From a checkpoint of a small multi-label image tagger.
Model: 1.67M parameters, depths [2, 4, 4], widths [48, 96, 192].
Rows from block 4, named by matrix and row number. Each number is 128 + 24 x the weight over its row's rms, rounded and kept within 0 to 255. All counts start at 0. Numbers have three digits each. After the name is the row's rms in percent of the matrix's.
# f: depthwise 5x5 conv (model.blocks.4.mixer.f.weight, 96x1x5x5, trained with AdamW), a 5x5 kernel
f.0 079:112141095123115155149130139104143110168159116100159113146135089164149104092
f.1 107:134127129143164123117135183181115126130159139096122111125140108093108122083
f.2 105:143142150120117152150084129135168110072088141125129130096151137146132154154
f.3 086:094125146099108149097121172077100135162120118144153149126110145123123155101
f.4 102:104110105081100114106120085106161161144143149138165147140155158140116123127
f.5 092:115086106114114106138085098101170151107125124160152166143123136149150150138
f.6 103:147121115137080141131130117087151143150107063154143137107100136150150118112
f.7 084:094100094135103104128112134130097113164173151146096131146166124135132155157
f.8 113:092136098122130100156132093084137157167124142106143176125107120119152113110
f.9 104:094126128122114115144143093085146185138116125144130156144093105122154106092
f.10 089:173101113142137150091129140132103123119146184122109111147154142095090110120
f.11 072:142129151154156102114122097161150132134112126095127137108131059144168143123
f.12 139:142096130157145120143119084130132115153176086123109132151175105128131104103
f.13 111:122103143117086104115112128121103172171111118142135174154107122108140134086
f.14 079:125146148112150112148111135097159078089137135158145099121142124172160107146
f.15 118:146124143089127155124147115094128136083133168147128137162082148131136093156
f.16 092:131141156171134147170133157154111107149098096115116098081103112134115111123
f.17 075:098146102120139100116137134111146134107075119157119167146126119169177139109
f.18 123:157116142128160131151137095130159097083164144090163133109120124140127100159
f.19 078:098126105146086150146095103097147121132113155146158153113123179140138103107
f.20 112:116111138159123122157138099084095108126155126178112110112156103128157145095
f.21 099:079090119104091142158112160119141165177125118124122124141120130138133106093
f.22 089:128143147095155158159135132135165132093104143112121119094158140100169168128
f.23 077:073118101111162149085125137134118131160135144118118145147105135159130163088
f.24 095:103131105120117090088141141089138157109142100118149179148099098146117128142
f.25 096:143092110104111102083139113145125117146122181121154096146172154139123126144
f.26 093:099091112112132108105136136140112161167173130139116146175143132119080128115
f.27 104:104136131142114125139178161164121104114147137116090088121145109126147095085
f.28 087:134108129154157110113103115148160181140083144126149097079126128134135136151
f.29 116:129108134138166127103102138145101084102160141114133116159166128119145167168
f.30 108:125124110147156162131086104148130127080107159123126126123160169149128114170
f.31 089:122117124139096090129157146161148114160150137083110148160107091113137096107
f.32 108:086096092121108084114108162118120137140115165133141141133159150156167122135
f.33 082:158140143110156114137149121179149156071125154118113126083129103122130150120
f.34 118:090110110115102140150120099089155167143106127152149148123086123154151112101
f.35 090:104096102140143109111128146126096153160172145108108131176147096107127142155
f.36 084:108104099139162121125150164145125145111138181097116118115145126118070135154
f.37 111:131143110092136163161107126168162109107130133160115089091112148162137128123
f.38 101:156119151136162115121136140158121124080131187094110104101139130112146139159
f.39 106:137141134159142139161170147158111091138127113125098076109132134154097095127
f.40 101:101153109121132127121122158142078146174132102139113118118169098130118117080
f.41 104:132149122165164159148124120169161104122104150139109090100144116129087105136
f.42 114:166144142097113130131102104136151121102124170113117115142182154103144149163
f.43 089:146178135143184135137126125129091123102135136141105086116107144163095138139
f.44 077:157098143122159121150121095147171111112136123069151129104136146125150123165
f.45 106:175162146144156172134114126141129129107129118120102080131110155094123091137
f.46 112:127158142151153163130123140107133091112107094159144149101089164150141156105
f.47 103:098109105119088094147093089124132136137156150123132152167148102133155114161
f.48 116:128138126143124114096143156102102085121134171136100125176135162155099116153
f.49 102:151137130137178152096114119128153146083089147168131095134114144150113107141
f.50 112:130119143148104127150166155108086127177144139106084135114111104099104134107
f.51 101:168137144140140154104095141152131102079128151135112134149119182138153146151
f.52 095:109138121099105115111143106088134137171140141135141172155107076112105112148
f.53 122:121153140127121142146080112143117116092098148163105107133176145157127165146
f.54 097:134119156089114113128156141124159154093099092096136150106121172141152157132
f.55 120:127109088123127122154133124137113119189159068130122124108123100166109126127
f.56 077:092114143120106093109147166089143138107101162153140143104141145118167136098
f.57 089:160138096115167145134103097099148160113156116157155102110146155114109128096
f.58 092:133096116111147133178146094107130144110123156136093151132088110168110101145
f.59 089:087126144157175107148121117177102132110166125153136105127148117100127122158
f.60 105:145142153149164132131097131125148091069138153133124092131151161112135149157
f.61 105:092126113122114106115129120176103105143184104117158154121115122111156118164
f.62 085:139107126092108082112135135151112143154152125084163175139098111110145121120
f.63 089:096104136137118132123138137123103105178165124095136148155088085147114114099
f.64 094:136105117155089117143136095157119142154145088126109096141175109153146134093
f.65 118:150111157110147124134132157088117165114095135118105162111097166088124154132
f.66 111:092103111127133121116111113158101139160156161115124130175178090137116141131
f.67 126:107113143135093117147150133111129122173166123093103160147089130115113107086
f.68 076:168083092165139140115117137165121125151133101114112113137138143148151149081
f.69 096:120154136140099142168125092114160124068125159115129131109161143108155139153
f.70 101:152160150142152125116090135139148083067127144158132107119131159152124135148
f.71 100:123164135104157161155116135119117104101120140143105136111075173159133099116
f.72 077:102152119109116100154087076139138151089141130152140124145126134152123111177
f.73 078:165132115133129109145165128112157136093109094138120076138157139147166098143
f.74 098:084141156134106090143173109106136107157110157135110104150152101144103119116
f.75 108:165155138121126163142132119091163149134097082140149141120080149117115103125
f.76 073:134103159152148119125165122113109105116155103126114131162111149090140138065
f.77 103:120106111101108124092173107133136161117125084139164120160098132111166138139
f.78 070:116128149115083190119092130113119126175147140125143124100108141136111121091
f.79 088:126099142146121147103145165115103099140154145130107105157151179145092098141
f.80 117:152127151149173143101139161175126102078108169129102120122121121134124141123
f.81 113:136156128128153149122092099149112135085091152167166100122150144114126140158
f.82 118:157124135110174125110137140114168116081128139141160086088148160132127115134
f.83 093:119099119095110092100128123133142119153183117116126181172152112138121126129
f.84 089:110104159087103083133161145107132101129152140115164107102134128110154149156
f.85 100:157134149100137166122130105094180158108126102137173110116110139137127101107
f.86 084:173105138158152121162111085138129140090108139138125123115161144155125124175
f.87 096:150103149120160112103141118131160105086117135095135120166121141087130168160
f.88 133:110096139116121104110127149121123115131173114136134179133099098130148092076
f.89 091:123152154141135159138114072078126121096143166149131135104107148109119143154
f.90 102:141122113125128121135126113085113168177097107168140146148117085153116119097
f.91 116:145111092097152167125086127140137132109111152160144099150161152156136123162
f.92 107:110149119123123086150113147126127156156095105150081155121144134163094159109
f.93 096:080107121126127105137154112099106151186141085119151141148120105110112107115
f.94 106:123152147173099124134153096166131113109127130113127072105126149139106086122
f.95 103:153122147122117101169100168154131093162109113149113084111163115144123136114